{"encoder_norm": "rmsnorm", "max_precond_dim": 1536, "warmup_steps": 260}
Rows from expert 1 of block 5 of the encoder, named by matrix and row number. Rows with one number belong to one neuron. Each number is 128 + 24 x the weight over its row's rms, rounded and kept within 0 to 255. All counts start at 0. After the name is the row's rms in percent of the matrix's.
# gate: expert gate (encoder.blocks.5.mlp.gate, 8x64x128), inputs 0-42
# up: expert up (encoder.blocks.5.mlp.up, 8x64x128), inputs 0-42
# down: expert down (encoder.blocks.5.mlp.down, 8x128x64, transposed), outputs 0-42
gate.7 099 [155 128 135 161 175 163 124 101 158  73 150 157 130 171 133 111 126 138 101 118 149 114 124 116 109 156 131 142 146 170 132 153 100 116 131 148 148 139 135 169 142 105 141]
gate.8 099 [147  57 103 147 108 134  82 127  96 142 128  96 111 127 119 116 122 123 167 113  92 111 120 131 114 146  81 156  94 122 124 110 144 139 120 109 135 103  98 139 180 154 135]
gate.9 087 [106 154 132 100 106 117 143 111 108 161  82 138 180 115 100  94 122 110 147 146 131 180 118 146 144 172 150 129 143 115 109 141 137 130 118 116  89 134 109 118 137 123 144]
gate.10 111 [121 143 158 119 144 141 134 151 114 117 161 125 140 154 118 112  87 115 142 121 143 125  99 148 124  72 106 105 118  92 127 129 120  95 143 165 109 164 112  73 142 119 143]
gate.11 104 [107 118 155 136 170 166 103 157 112 138 160 126 122 159 137 106 148  99 134 120  73 138 134  89  89  85  99 114 170  92 128 127 127 148 102 160 105 116  87 101 121 115 125]
gate.12 103 [120 115  86 127 107 109 112 132 146 104 112 117  91  99 156 111 137 140 106 139 116  83 120 119 125 156 136 145 148 129 135 136 144  96 157 114 147 123 150 120 136 136 144]
gate.13 074 [ 91 107 142  96 157  71 174 100 140 148 100 112 126 130 117 145 137  97 156 153 138 145 141 165 169 136 112 124  80 168 125  93 157 145 133 121 146  89 116 126 147 140 142]
gate.14 100 [122 117 134 102 119 126 144 136  90 148  92 129 191 137 136 118 141 106 118 154 111 160 144 129 138 129 132 121  85 179 134 162 106 128 119 111 146 142 118 154 146 127 144]
gate.15 097 [156 105 141 127 123 108 181 121 160 169 147 110 121 114 170 135 114 127 151 139 145 163 104 145 102 163 101  88 132 142 187 129 162 170  88 144  57 110 133 133 122 120 152]
gate.16 124 [147 146 102 130 118 157 111 132 140 126  91 138 168 100  93 192 129 118 168 125 158 120 131 183 129 186 107 133 140 114 120 114 121 113 142 141 156 176 119  68 122 159 127]
gate.17 094 [ 88 136 101 119 136 155 175  78 104 108 127 130 132 136 122  95 148 125  89 142 132 151  98 112 163 149 150 135  78 168 108 166 150  98 105 155 102 138 115 168 102 111 122]
gate.18 095 [143 176 111 158 112 111 126 156 110 135 154 120 126  93 134  75  70 141 139 142 136 133 107 116 101 138 169 136 136 121 151 129 172 108 116  89 119 136 166 110 114 149 120]
gate.19 093 [177 113 123 106 142  93 135  87 129 127 136 130 121 138 146 149 112  94 142 141 110 130 140 142 141 125 120 111 109  80 154 122 154 156  81 115 126 113 121 122  84  66 143]
gate.20 120 [119 158 103 115 151 110 111 158 172 148 153 137 130 105 118 152 168 108 117 124 141 134 124 130 139 138 124 145 131 114 151 132 119 119 174  87 144 138 163 100 146 104 132]
gate.21 099 [134 150 115 151 175 117 172 130 152 145 124 138 103 102 137 122 139  93 170 125  89 137 148 139 147 129 126 120 173 105  91 142 155 163  94 138  98 146  98 127 133 123 126]
gate.22 098 [153 121  90 116 133 127 131  59 113 154 127  98 153 107 138 128  94 126 172 165  92 106 110 142  87 140 169 127 127 136 132 127 133 121 110 126  90 151 140 109 123 112 135]
gate.23 102 [136 120 119 126 142 162 128 155 156 114 160 105 160 116 117 126 137 127 111 153 109 100 107 132 128 143 150 145 122 121  90 158 122 112 131 168 112 140 124 133 121 144 112]
gate.24 100 [153 108 123  96 155 157 100 132 123 142 136 136 143 185  95 159 145 105 103 188 105  92 125  96  93 107 142 147 187 105 120  98  94 174 137 151 125 142 151 139 117 113 127]
gate.25 103 [ 96 106 106 131 148 101 116  88 119 134 100 147 156 145 128 101  77  92 106 156 124 118 128 158 175 118 156 107 150 154 119  99 165 126 142 165  75 130 117 112 122 126 164]
gate.26 101 [117 136 147 120 137 151 139 130 147 119 119 144 150 138 125 102 122 130 109 118 114 146 135 125 105  77 107 124  94 133 110 133 112  82 101 168 142 151  67 100 147 100 119]
gate.27 106 [126 161 157 101 166 106 139 125 115 148 118 155 178 128 104 144 117 133 160 145 136 150 132 126 118 113 132 136  96 174 154  84 128 114 170 145 149 130 134 114 120 142  91]
gate.28 104 [132 127 138 132 143 118  88 168  91 133 144 133  67 116 126 148 100 149 126 119 126 136 132 132  77 140 101 129 131 130 168  92 116 139 111  88 154 110 107  97 149 113 104]
gate.29 104 [125 110  76 102 165 110 135 116 122 145 133  87  91 173 117 138 103  97 136 138 125  91 131 144 128 110 179 139  99 134  96 105 183 119 111 118 124 172 118  73  88 120 121]
gate.30 088 [108  65 132 143 125 119 165 100 125 147  96 139 130 117 158 104  99 137 110 145 120 177 143 129 112 110 129 133 133 172 109 114 130 147 121 140  94 151  92 131 109 111 124]
up.7 088 [115 153  95 143  74 150 123 140  97 133 136 100 136 121 104 120 103 116 166 116 128  72 139 149 126 120 143 134 193 117 105 123 122  93 100 138 145 119 108 124  99 113 138]
up.8 087 [139 121 117 146 147 138 140 146  99 122 119 160 116 106 117 139  95 115 171 149 131 145 121 184 134 156 104 150  91 152 155  80 162 140  90 102 174 139 148 153 162 168 130]
up.9 080 [122 115  88 121  97 124  97 116 118 163  46 122 136 124 134 106 131 126 143 158 147 137 108 150 180 151 167 110 136 162 116 146 159  99 124 138  86 107 124 127 135 109 156]
up.10 099 [160 165 145 158  98  94 109 123 110 127 105 141 116 131 101 126 156 153 150 122 158 182 150 131  98 149 130 134 109 136 138 145 147  97 114 121 168  75 146 146 105 132 115]
up.11 108 [149 138  94 158  90 115 166  93 189 122 141 136 145 139 105 159 123 145 124 142 163 133 123 133 164 152 138 143 121 166 137 119 143 150 156 125 148 121 188 154 123 130 117]
up.12 104 [118 111 117 127 131 180 140 173  97 108 140 126 144 111  97 146 175 113  94 109 114 115 115 127 111 165 100 134 162 114 126 133 121 121 123 129 154 139  91 151 154 165 137]
up.13 084 [131 161 145 107 151 176 115 127 123 116 152 120  97 111  82 133  71 127 115 108  80  90 118 121 110  88 140 136 172 117 103 132 147  89 138 153 114 186 133 109 121 163 102]
up.14 100 [142 101 115  90 141 117 108 136  86 149 141 113 114  97 132 184 114 127 123  81 131 150 159 110  87 106 114 138  95 124 110 127 116 124 134 131 149 155 112 120  93  85 132]
up.15 099 [129 143 112  87 166 179  75 113  89  92 111 136 146 112 100 154 163  89 102 137 154 110 156 130 140 119 158 148 122 147  82 121 111  82 106 121 191 129 115 142 149 129 132]
up.16 110 [152 152 143 127 115 125 167 132 136 132 104 135 144  97  87 171 145 116 158 100 113 144 165 160 117 141  78 146  91 122 111 144 104 129 120 138 167 124 107 123 133 122 121]
up.17 095 [115 166 138 158 143 123 143 134 123 154 109 184 169 112 111 145 117 121 200 115 176 145 144 145 131 150 117 135 141 105 117 120  89 169 141  77 160 123 130 118  93 163 145]
up.18 094 [119  85 141  93 169 117 147 100  96 127  85 115 163 145 134 135 163 100 119 147 112 125 153 135 146 110  81  94 124 121  92 126 111 150 168 118 120 142  63 123 124 115 153]
up.19 089 [138 125 103 123 125 116 147 152 166 120 170 107 123 122 131 108  93 133 156 121 144 128 120 132  74 120 140 146 104 130 125 115 135 101 128 130 164 135 157 115 129 124 136]
up.20 129 [102 116 129 128 101 159 143 107  94 105 116 119 117 121 126 112 107 146 119 123 119 137 118 104 108 139 131 105 135 157 105 134 133 132  80 163 132 127 105 140 135 134 110]
up.21 072 [ 87 120 109 117 126 169  96 117 107 107 132 114 110 144 147 142  77 124 101 142 147 109 170 101 111  83 170  79 138 144 134  93 105  98 150 122 146 116 153 140 109 109 123]
up.22 094 [119 125 125 155 103 105 113 122 138 132 141 127 136 139 161 112  65 129 140 135 128 133 100  95 133 148 132 153 183 121 136 153 103 112 146 159  88  95 160 103 131 102 107]
up.23 099 [118 125 139 114 114 117  99  91 140 134 186 104 144 147 160 133 138 131 111 121 114 137 169 102 144 109 100  93 137 146 141 122 107 123 146 160 142  95 112 213 161 123 121]
up.24 097 [148 141  93 191  81 128 116 134 128 148 151 118 157 145 149 133 118 154 125 129 137 133 121 133 136 123 143 145 142  88 136 120  97 102 122 132 148 117 159 128 132  93 118]
up.25 099 [125  96 144 145 154 104 125 117 134 106 118 114 134 175 122 158 102 116 140 133  84 138 121  98 134 124 145 154 142 163 139 101 149 126 151 113 115 113 147 171 104 148 136]
up.26 107 [117 113  96 143 120 126 113 131 109 136 124 131  77 118 122 155 137 127 144 136 119 130 129 147 142 172 133 140 126 122 134 109 123 166 142  85 146  85 164 170 140 151 126]
up.27 122 [137 126  92 121 183 128  74 133 130 107 123 120 106 174 122 135 128 104 111 170  98 116 127 158 127 141 151 129 146 143 106 138 141 113 120 115 120 115 143 137 126 109 174]
up.28 100 [195 148 150 134 109 107 142 132 114 144 100 141 121 117 115 150 110 124 153 130 161 158 107 163 146 139 112 118  87 124 159  75 133  94 132 100 141  97 136 107 144 105 134]
up.29 103 [ 93 121 155 127 168 172 135 143 135  41 122 138 149 117 124 114 129 136 162 125 165 152  93 137 109 151 133 133 136 124 132 190 136 143 127 144 145 154  80  98  95 171 137]
up.30 084 [143 177 102 144 147 149  80 141 129 138 149 101  85 145 131 159 147 112 164 150  92  67 101 142 116 126 149 123 152 101 143 124 132 116 100 114 154 140 162 116 167 141 147]
down.7 103 [131 149 178 103 138 130 138 145 133  88 133 149 176 166  82 166 124 107 117 139 186  83 134 113 156 154 118 115 177 113 164 115 114 118 158 138 140 143 141 139  90 125 131]
down.8 099 [135 147 148 139 147 143 134 135 105 101 124 169 126 169 110 150  96 157 128 126 153 130 119 105 115 106 122 112 151  98 135  72  72 106 149 136 143 165 119 119 131 118  80]
down.9 081 [125 102 112 116 158  99  95 129  76 158 128 115  96 146 161 121  87 155 143 111 116 128 122 167 109 125 120 140 100 177 135 116 167 150 136 104 126 110 117 107 143 130 107]
down.10 094 [150 125 133 112 179 140 146 143 107  97 140 123 132 176 100 130 110  67 109 165 175 115  94 124  86 137 161  78 126 142 141  79 115 156  86 104 105 171 159 119 103 142 132]
down.11 115 [ 91 122 147 134 120 141 166  79 139 125  70 155 122  99 114 130 118 116 164 112  84 132 128 123 172  76 142 125 121 116  99 150  97  74 156 159 146 122  95 109 175 109 110]
down.12 113 [134 124 141 138 138 142 109 146 156  88 148 149  62 156 128 131 144 134 135 101  97 136 107 127 121  92  84 134 102 133 144 100  97 132 124 113 145 132 106 120 135  89 108]
down.13 079 [127 135  83 111 108 167 136 118 122 111  81 107 128 113 111 107 169 103 132 150 103 127 144 137 158 102 126  70 156 124 137 141 138 107  76 125 117 158 109 159 128 142 148]
down.14 114 [102 133 170 167 124 160 113  99 153  95 128 143  96 128 125 134 157 105  97 110 123 152 135 107 140 120 101 148 128 103 149 116  89 122 130 126 152 137 134 144 125 120 132]
down.15 099 [146 108 111 130 158  87 133 127 143 176 158 125 106 177 148 132  70 142 145 129 136 136 108  88  63 113 168 108 146 144 137 105 159 155 144 103  86  95 160 106 121 108 125]
down.16 112 [148 111 103  94 180 120 137 121 104 163 147 113 161 119 136 164  97 152 133 180 155 135 144 156 140 173 161 120 137 132 103 149 173 134 130 141 107 121 164 115 100 151 130]
down.17 089 [135  80 114 133 168 140  99 156 123  55 101 134 102 158 106 105 165 140 101 171 154  94  86 143 104 102 135 153 110 135 139 118 117  93 116 106 154 147 134 118 107 113 115]
down.18 113 [165 150 122 126 122 149 131 207 105 136 143  96 157 141 100  74 164 105 155 145 134 112 132 132 120 134 121 129 137  86 145 135 108 104 117 142 105 118 156 176 123 132 130]
down.19 095 [149 120 108 118 132 121 121 140 140 141 132  97 108 140 137 105 147 125  93 149 143 101 158 167 144 138 151 117 147 150 102 141 182 122 102 128  86 115 140 133  95 161 144]
down.20 113 [100 139 119 189 157 111 118 126 150 137  99 121 129 101 150 116 128 136 130 113 144 134 148 155 142 158 114 118 138 123 137 144 148 131 144 136  93 155 125 125 126 145 136]
down.21 077 [141 138 132 148 107  93 107  75 140 142 144  95 130  93 164 127 129 169 150 133 124 127 153 189 156 157  98 158 112 129 143 146 155 128 125 133 113 128 115 130 104 130 159]
down.22 086 [159 137 118 110 114 173 150 130 117 125 135  86 186 106  86 160 128 118 171 127 149 104  99 129 156 144 151 148  84 123 142 139 139 134 111 118 152 154 150 130 126 160 140]
down.23 091 [129 129 115 100 156 107 143 104 139 131 120 125 174 123 127 137 153 155 121 134 162 133 142 124  94 139 144  87 127 170  99 161 134 144 122 146 111 137 118 101 131 158 141]
down.24 106 [141  87 169 110 148 129 145 117 128  82 166 125 136 171  78 159 107 126  70 118 144 110 134 133 111 120 108 107 105 100 159 124 125 122 119 137 166 138 125 130 116 124 136]
down.25 097 [106 139 107 103  96 146 130 147  95 101 110 114 140 127 118 109 174  75 117 147 145 100 126 147 130 165 177 110 161 150 137 143 122 126 119 126 146 127 120 101 131 142 194]
down.26 091 [116 110 107 109 132 105 132  99 125 140  86 162 118 156 181  92  81 142  88 149  94 155 149 153 116 108 117 130 115 164  92 134 151  99 134 149 102  94  85  87 152 106 121]
down.27 082 [134  99 109  96 156 141 144 126 156 115 116 138  83 171 108 143 126  93 102  93  90 106 107 149  79 109 130 126  90 143  86 155 135 108 134 134 146 171  77 117 152 102 145]
down.28 088 [168 125 149 129  92 153 145 156 137  83 143 132 118 176 109 154 120  88 108 133 119 112 107  89 165 121 112 130 158  66 148 114 115 112 132 136 149 144 148 126 114  93 174]
down.29 106 [104 177 164 123  70 119 123 161 109 129 172 120 126 113 144 129 126 154 122  83 143 121 110 150 108 138  94 145 118 103 132 116 116 117 132  99 158 113 127 123 163 159 116]
down.30 088 [120  95 123 161 124 101 142  79 130 152  87 117  81 138 146 134  91 112 131 157  86 165 134 116 106  90 143 134 129 151 130  81 106 154 136 142 111 134 116 163 133  89 147]