Weights of a small segmentation model.
Model: 3.34M parameters, 64-pixel images, encoder arch poolformer, encoder norm rmsnorm, encoder activation geglu, encoder moe top_k, encoder num experts 8, encoder depths [5, 5], encoder widths [64, 128], decoder norm batchnorm, decoder activation relu, decoder widths [48, 96, 192, 192].
Data: trained on Sentinel-2 satellite tiles (TerraMesh), 62.9 epochs.
Rows from block 5 of the decoder of a small segmentation model, named by matrix and row number. Each number is 128 + 32 x the weight over its row's rms, rounded and kept within 0 to 255. All counts start at 0. Numbers have three digits each.
After each channel's rows are labels from the 100 images, of 14848, where the channel reaches its highest value: "top examples" is what is common among them. Only what is clearly more common there than usual is listed. The data: Sentinel-2 satellite tiles (TerraMesh). In brackets: how many of the 100.
# conv: 3x3 conv (decoder.decb.1.1.conv.weight, 96x96x3x3, each kernel summed), inputs 0-95

conv.92:139157136116111111137089121103119133143049124155128112161080131055178148060132112176183093180130065145166152117126129138088172140138072110120099143177125140210181144126096096200136194150161133112139148135104121125138183094137161115149147124127098099117172137093165146162145141105116178100
top examples: crops (89); built area (82); main land cover: crops (76)

conv.15:168145150131140116138087052145140135125101139084148154127137191087128148087135179091138118139142175119124170107145139133213110124136128156156123174113147133093133218198107093108190058156077203148136165115103108081123073148143123102169133154139120165164102130143165116126122127122156163097
top examples: snow or ice (94); main land cover: snow or ice (93)

conv.49:137088109143190182145073127170165144142166157087113156072184130154102115114124106104089215096141118114108102133171142123092139115095156150118118116110108158074100133139138096131107116125139136136097139109096115162085011167084082164116114116116056123127121109195111125097116132177166105122
top examples: trees (99); main land cover: trees (61)

conv.37:120104140161143119155165155125146248190160076145090152154109142187123121144139120107154131129082110121105141118134127109157111151062225120097144072143120176098119138160166103114136139120164134191122165159115093125222114104120152097100095110140149125134091104140149135110151190119160123117
top examples: crops (100); main land cover: crops (98); built area (83)

conv.63:085084116093078094099125157156074131174116144181126170105062074093140112124121130097169137189102097123098083126114148046142120130109155112130123058139130098079070127101062103121090097082194117125106127117097108113151129075123146115114151110139106121145076121093107102124123059111175133103
top examples: bare ground (95); main land cover: bare ground (84); snow or ice (46)

conv.31:111122125093124075104151124069089065079084075105144093122082146098118105105126108137117067099100149083122118146069077157152129105155048072111094161112118094187164114122087139213166169122116124099119102092146156128093094120114108070111125107133170133103123117068136117106110132127073120114
top examples: built area (99); crops (97); main land cover: crops (80)

conv.3:097132150155119128143173114093118090137126156148161160157158171128149126149198138149059122106162144107113143123144174134078203121126144136109155125130177113155128118150146097047136122103045187110145117172073149117192192133143177132177163136114080154127069168089176113136102132118110149144
top examples: bare ground (74); main land cover: bare ground (51)

conv.14:107143131162105126122123255213126089155131120199111228133129106107110158132094159123108122137142110126123133084126112120088103221117122116129150157172117109123109119155128107110127087122220114115153133141131124157097142132145163127133132141130101115167158171108147128150147139089146129128
top examples: bare ground (96); main land cover: bare ground (80); snow or ice (43)

conv.38:117132110108121195148086124117130161111158164175123101076135135172129105127123143167068163205105137176172150109149178109140125117125158119120127175159153159108135132130124093109111051139069114120186146139079133124055137136175041190128133087137182128137091146176106130153119113115163143085
top examples: crops (98); main land cover: crops (95); built area (80)

conv.75:086165179126096134147172077047117129200163132136108067182132141142100115099119102101151187089090086124104152137125133103173104150118130115097128109111116106164125059179156092135114113106106187128097103145114087105163187175109148166101117114115116093124037149120170124094125101109094149117
top examples: clouds (37); main land cover: clouds (33)

conv.44:129113099121133128111038148189103136113141127075110134056141156140127130168120156097139148095198148126129104105112085152083112108147156103144120160086119131052089128150147119092058068133113135097107146115122157169053035135151082111106125113145132108149180101178108119140106108115157091110
top examples: clouds (62); main land cover: clouds (44)

conv.36:114079124126148116132043094153121179131147136103118133078117126131125142122131129096100156172103099124091097151133206080134135096083169188132135054122105131086108169130126141117126142115146161138097159106055114150132038120119085120123136074124033111164188113140112112168110113156145158099
top examples: snow or ice (97); main land cover: snow or ice (96)

conv.58:141099155109097092078087135133085078106099115120156145124085103114107107149102181115086086083130137109125121124085082149070141160045070096122115153104112088152087137111101164071084101098078148182115091120123169151130061092100152077104158130102157168150122158087123092116113142114083113176
top examples: clouds (61); main land cover: water (35); main land cover: clouds (28)

conv.74:122115138116149074108078134130114095096165063056120126067105141166086123169122130098068099057128162076102116135088097157193098109147148116118111122102096098117118115123124125104148106114117146140084105072100158125050050123084051071133118075150151126118163121101122125123121137144106124098
top examples: clouds (67); main land cover: clouds (54)

conv.55:100079108104149085110064127103076134117137119125102118072111119123096100123113111069098125141135125089071086140097100078194096074144143096120107106112125116116119116109110150156179121085182138093092097088102113134078030122126086100067096097138082125129075098098117105097099069156123117102
top examples: built area (96); crops (67); main land cover: built area (66)

conv.9:140153139169143103137153110194158105084079178114118131126172092118095159128090144054042134120246133182090181131130104125103123180162104146103169116113098101106092121121116158153155110097175140131151115152133188140106072183138146150129111156094141121153148153113135135172112141125142134171
top examples: trees (93); crops (82); main land cover: crops (55)

conv.69:114128150160114104090103096110128090140145071094089126132102176109127088129123150118102099159083136166137160122075113118115088144166055145183090148134147121137109139112139095132162120079068140092188068106139124093107102159134128093133093112099152103111139113121193064114125230095084186085
top examples: clouds (42); main land cover: rangeland (42); main land cover: clouds (38)

conv.10:139124126109121169168102095123136136114132172142146095145153118107151114127127161177121145093159181163154145128202134154002144149130078116130154219112134195211111109132107131147076128132081109175157142166158163177115128179123142164153176155114109154131163130123140143128142135125152095153
top examples: crops (99); main land cover: crops (96); built area (79)

conv.48:098089097086122115094174123032083120090124111131133107126110106119082085139131127066065099067156100091089083160130143081138103105149156106141142153084135121216140110108099085159166119100147082120134083113126127160142121109128121110063113122123118126114107120108092084082108077158085062149
top examples: built area (99); crops (92); main land cover: crops (64)

conv.45:133125195135141101118059156095131125167186097121142116109114104201098136192142135154068128131049085096092129179121112176106136161133126101122131107126145123069120113121107151095168095105178117130113099098116180095104020133108094080166145096127121113118144163098111133124111154192135142126
top examples: snow or ice (89); main land cover: snow or ice (84)

conv.95:116128133173139090157114107079138127094124093150125088128100130165122142164140142096156111101119121146095076149138129096147085112138172160076155046190132153071123128095117126152118139114148162165103128086122093095112156084084125078094129121218141100162120169134118236068135170128116132085
top examples: crops (99); main land cover: crops (96); built area (82)

conv.4:157096144150157144124135105112119117113097150134148128124147116111073141102105079122085120186117114080101157122107100119148102140142138100130162104139189125107118137136105209107152113126138161148199123147100135093130071161141189120111136255188109150117140184120167113118144143137163124211
top examples: water (95); main land cover: water (93)

conv.73:151086178108167131183087067121158185078086139158145088126101166117176108122159146167172144128146096136142126145128090099159168143144165108090121119223140154112161132163113126111101168133110198134102128143096122134113105139172141143100152128233121140124078168144103198123130141173151136114
top examples: bare ground (54); clouds (36); main land cover: clouds (32)

conv.76:088128154170130148188179132076110131123083089137098126094124076172094178109154154110119135108173142093152081131146129155164098119162155128079129167197065142168176141161137153200128129161123146148106189122115093162136142108079092095149110113181184095141129122100162136173200148123121122153
top examples: bare ground (50); clouds (39); main land cover: clouds (36)

conv.43:167120105099126231115121130134144146111098194126111111088190108121111098048119110092076187124131057112117120132144178101156125106103150147129123168106128132132113128116131112175147101124158097097127111117053097104123147156143111212103110137116104106100157105214088117134109068173121120131
top examples: crops (97); main land cover: crops (84); built area (75)

conv.68:150113140149159132153154108136144099076099145116110137111127166143088126113146131114083090114142126171124146158143119121134178093078142148107116119167139104108116159106159106132167128123172180129148132136093143205127092086163124113123116117150102127217255158160130171150159191129117127132
top examples: snow or ice (62); main land cover: snow or ice (55); main land cover: clouds (31)

conv.41:091143166152116110131112076114113038094109119128090149161133100139093138135144114112099105109104135097079142130102041143148137154159050069078113084146152078109124086122123115066130105088107148130141085121198152137052099152111109138128126141110049152150084168101131125101116127099109116086
top examples: clouds (62); snow or ice (43)

conv.65:157078103066108111099171057113099145069122153098142077114122124115133050110122106134135113122155118135139100130110101118155143067132120084151135137081154125112104108078079161104080147092089084132133082127164134108168142110185146127079131171119186145084081091130072105092098076149126093186
top examples: water (78); main land cover: water (45)

conv.34:127090155080130145150120174097124151152075177150140111107119144117130139181158119157134139128139125141104092240176142161142228152110136115074113129115097121109137109150106125175135168133160116127117173141080131225186134102103117108139192099099134084143183125170125109107106132136114119081
top examples: snow or ice (98); main land cover: snow or ice (96)

conv.81:162098103084134165148093031077144198076113173060119054089159128135154098129137100145109154101156125149175108134163152119135145056121136130128138166097124189147147119101132116137065126125047088144127127120095125094138163149146084160107124144137130118088130093199105138111129097163128133145
top examples: crops (100); main land cover: crops (94); built area (88)

conv.94:105144101171157133127139169160157107129126120113056158118155109114097148066075091074111150119130117134106164069128067117159076143155151122103104124124066131183140092125176134158195085144146113087100135119102070114077172146071114140105071123171072060133133096125148150162155156123149136098
top examples: crops (69); built area (66)

conv.20:170133163116175132144091058088164173099161124073133127126124178161132167148153132151072140104115143124127157180118147175254142120121162154127116137126133139102142150169107127098117116164062170159139171106109163144151056155128095108176142118142149133136187138153162130139153178187127138114
top examples: clouds (88); main land cover: clouds (29)

conv.51:111111111104155127118038139103111165142077125145122107130113090056136120078122091157121122130148094119136114153113133103115154126183132099103107209141093162228183110126104096217179177128173090120121150109075123104128116098110114124120142120154032104115128114108156124126148119152147130101
top examples: built area (99); crops (98); main land cover: crops (89)

conv.59:141110115094149154133085048080132173059131146034118051088169148128127091129118128119070155066171136119146118144144109132179126080173150112135126181088142177172146114102126127098134087132024100127122106128096139123113134145155103173118111138140130132087141110157104128135121101176112106145
top examples: trees (97); crops (83); built area (66); main land cover: crops (55)

conv.57:106098093058124118097189093075064172145068135134127135108077087070123106126145097106106119126143117094140121155116199103182118090190167084155123121092112142112124142128046114112124098133118090107130139145105119111186193102140112124095118138120128112132059106127105088132120098199178127115
top examples: main land cover: clouds (25)

conv.12:155195112177147125171165152182154142135137131102099183096119121163116178184143130103140094148183124164147187099141085149126103148120090141094127085151160126093117151135159120113230112118130172133199108128133135132100059168120098109140095121140144147157155133131184138182125190112141194129
top examples: clouds (39); main land cover: clouds (33)

conv.46:070105112134100130082142121022090048122158133125101163137149153078095157058164142093127095086079146122115108116153148106149101083165201102121149168123114108183120143132130094171142128148047157100151152131118109156113170100130150112135099159170123095122131150082137116151158129156079095142
top examples: main land cover: rangeland (44); clouds (43); main land cover: clouds (39)

conv.32:123097117105095127122134101128116117101159151093159119104138128164102095229133184102104139083134212123115099143143120128106108105118140114129158109071149110058059119103114159053071069085094118156123083133156169154118084139135115119100137146116143176126108128144069087085098101133121068164
top examples: clouds (97); main land cover: trees (43)

conv.21:101137114123105102133110103137102115133143161111103115128115124124065130125099087066098137128158110114088087114119114086214067084220174107093141089104146099058086105142108176086151082087178133143123084109148151104131085160083129095103140176144136141156097140120106088101142071176141102162
top examples: main land cover: trees (46); clouds (40); main land cover: clouds (33)

conv.70:124255124157118141158077129087129186140115103123127130127109117164102181121118125124149100135107108135178122143140106219131124153128100127043149129177143140120141147176128153121104098110153151141141116115107162151137070121143113107124128103107105108146213165165171164187103184111147175108
top examples: crops (99); main land cover: crops (94); built area (79)

conv.25:135162132147141122149112187126167098141132135062119136176132174135139157210142120099137125045069181157128129129149093133197099148170132129108113121102148130099139140142151139083149118155102126148078127071207145129050156176059110132171115163136196139096120107085129130115145151143115139111
top examples: crops (93); main land cover: crops (81); built area (69)

conv.5:102072108135159112123120121148148129155185107100082156078121118151097132126126108055109141131127110103090120148107170089157094087112192177113101101103070120086095120138147081144138121128135146107064144088072095126103054133062067113095087070147095085145194101116115115131146105159132114084
top examples: clouds (53); main land cover: clouds (50)

conv.23:141131131153129113183150132109137092091102147110174133117149180121158187140187139168106083082156181119150114125132092152139187134124056105067114139119191104180120211196110090174102107143142179128124157129122180096107119136164143117107152144103181189129076161113160100134113136132096112122
top examples: bare ground (57); snow or ice (45); main land cover: snow or ice (36); main land cover: bare ground (29)

conv.54:145126151129104137148021096150115112126144137140105124122110143143162126127108130128135156169136078146120145100118091073122113127150091104167115095155198115033097147126109138017088117097131192130155099134137111095122041133177143151116120142137080145157052136140142115110103091108143140134
top examples: bare ground (62); clouds (38); main land cover: bare ground (37); main land cover: clouds (33)

conv.26:144094106149151166161142103166188150131183151114077129064191144177101138085121091081083191120159104125122117111157154134177104084089188184107113128121075148121110119145186084160130114140113141122107170104067081126110123157100085166111079112127135071132173088178128145127155119149146108134
top examples: trees (98); crops (75); built area (63); main land cover: trees (48)

conv.67:194091125071119135133125084081145114140103149102096086125087111135090132146151078132147160076161138117105139131116119123151122105091048078090141146121057131192150117132090124200117074115160129180080133108120104144057132154089062142129140113099154104095071112159118151071172143121126142116
top examples: crops (100); main land cover: crops (97); built area (90)

conv.60:128178172144125095120008136125119095082107078123153123139095129132125158139114142142102089124115119119100159136094071133106110156164086095112102097151185102080120132127101128100126115122171162136161111099176176093038007134147119100156157131147125168145130158110146133149116156115112143103
top examples: clouds (90)

conv.8:139116120133123120119250078135119130160117130161117145158105145117168118104128158125202136159140099165200127105117133129133117118147108128177135128138209133137114142116120146122139132127084129137164129150155101119255185121212208122120128146154174144125123129127117127129153121107127119178
top examples: water (100); built area (66); main land cover: water (53); flooded vegetation (31)

conv.80:131115097168145088119191163129129142143128088122042162113126123113105125081083084046119119130132044127139143066114077080164052127164140110108110140137122134128133084112155119085157100114134118093135112115120058098144104136112151096067059117176153052122150102131134132170143126119135119126
top examples: main land cover: rangeland (52); clouds (36); main land cover: clouds (29)

conv.2:139109112140143204090180057127115124102133131116104172123171132082101171129161142117127109150133160135126157125135154139218078101137146125113101055138135103135122173127081123158146125162104120111144176118101110112211108079106137130127111124130130107174061113123104108132185228177101103100
top examples: crops (64); main land cover: crops (48); clouds (34)

conv.40:141148134141085099146091126087140097072093125091121107101123141149135184090111107093034102102139119158107115103116138135111138125126111130087110135140084123114129134117114100099085115124062146113146139117096174179132164142140109105141124139124118112148255128131147092167119104158081117146
top examples: crops (93); main land cover: crops (86); built area (71)

conv.17:113138102127117121100243157138101102123074108164098142128129106074124116035092114109154121114171030116149096057106081070145106121154107074132090163147121129187149103095133097121145107127118095088142097141143073117160171090132152119099092138160129093119104118103124129110142103106140103128
top examples: crops (81); built area (77); water (66); main land cover: crops (53)

conv.42:106120140081137112135140031130107206124151150092182100105116166169144112118197142150141123156124140144134124208119150141163206037152175141113127111103144123105117129108102134135093171107087149137109136110099158097203105099119098107131189101126099152144135128142108099127100083189117129099
top examples: snow or ice (98); main land cover: snow or ice (97)

conv.13:149104106059120128116176069123111144095115136093132079131133122114165049121134120125141134109152118136159102140113120114146130064178134092141122137078174124113116114066087116135086128078071060124137075143187133136161142122174135146089134149137178164077103088133067095092090065167115082159
top examples: water (76); main land cover: water (46)

conv.64:113126200147142122116113077088130061174121108097131139147128153147106157120131101128049115099115125158124191153137140112112139152090077136144118106152158093118096141153152098078176103133094158112152135124107174112129145188150154136148120125073110108140255171122177086155145160120072153113
top examples: bare ground (57); clouds (38); main land cover: clouds (35)

conv.79:189159145169127090156112110116141205137125066093098202096117136159125183144140131104160091159149098130158173117085091145100085107102094134120094170159106153124155141149135114096089155129157187119117136086151120174097051170109119087101081109105161108144181108130185153164119163089162159131
top examples: clouds (47); main land cover: clouds (43)

conv.84:174050111119139132114105160176142093105149119081133124128105127127186118178101104172118122135159142142093208126092140130241153142138111114139098107168148102079179152120080137177127114218167110120157153126133159110083093125156114107163144116157157119125125151110064090109165172125131151107
top examples: crops (99); main land cover: crops (95); built area (72)

conv.11:184161208153136137068114129132127152145167089087073131128133193160130162144093100117131177183149086162118176129096118125187116141085068111135094092152111120091076138127100133161093153118169187139128129118133136124120061178146142101135083099103083095103132114143167119130055155102127167092
top examples: bare ground (54); clouds (39); main land cover: clouds (33)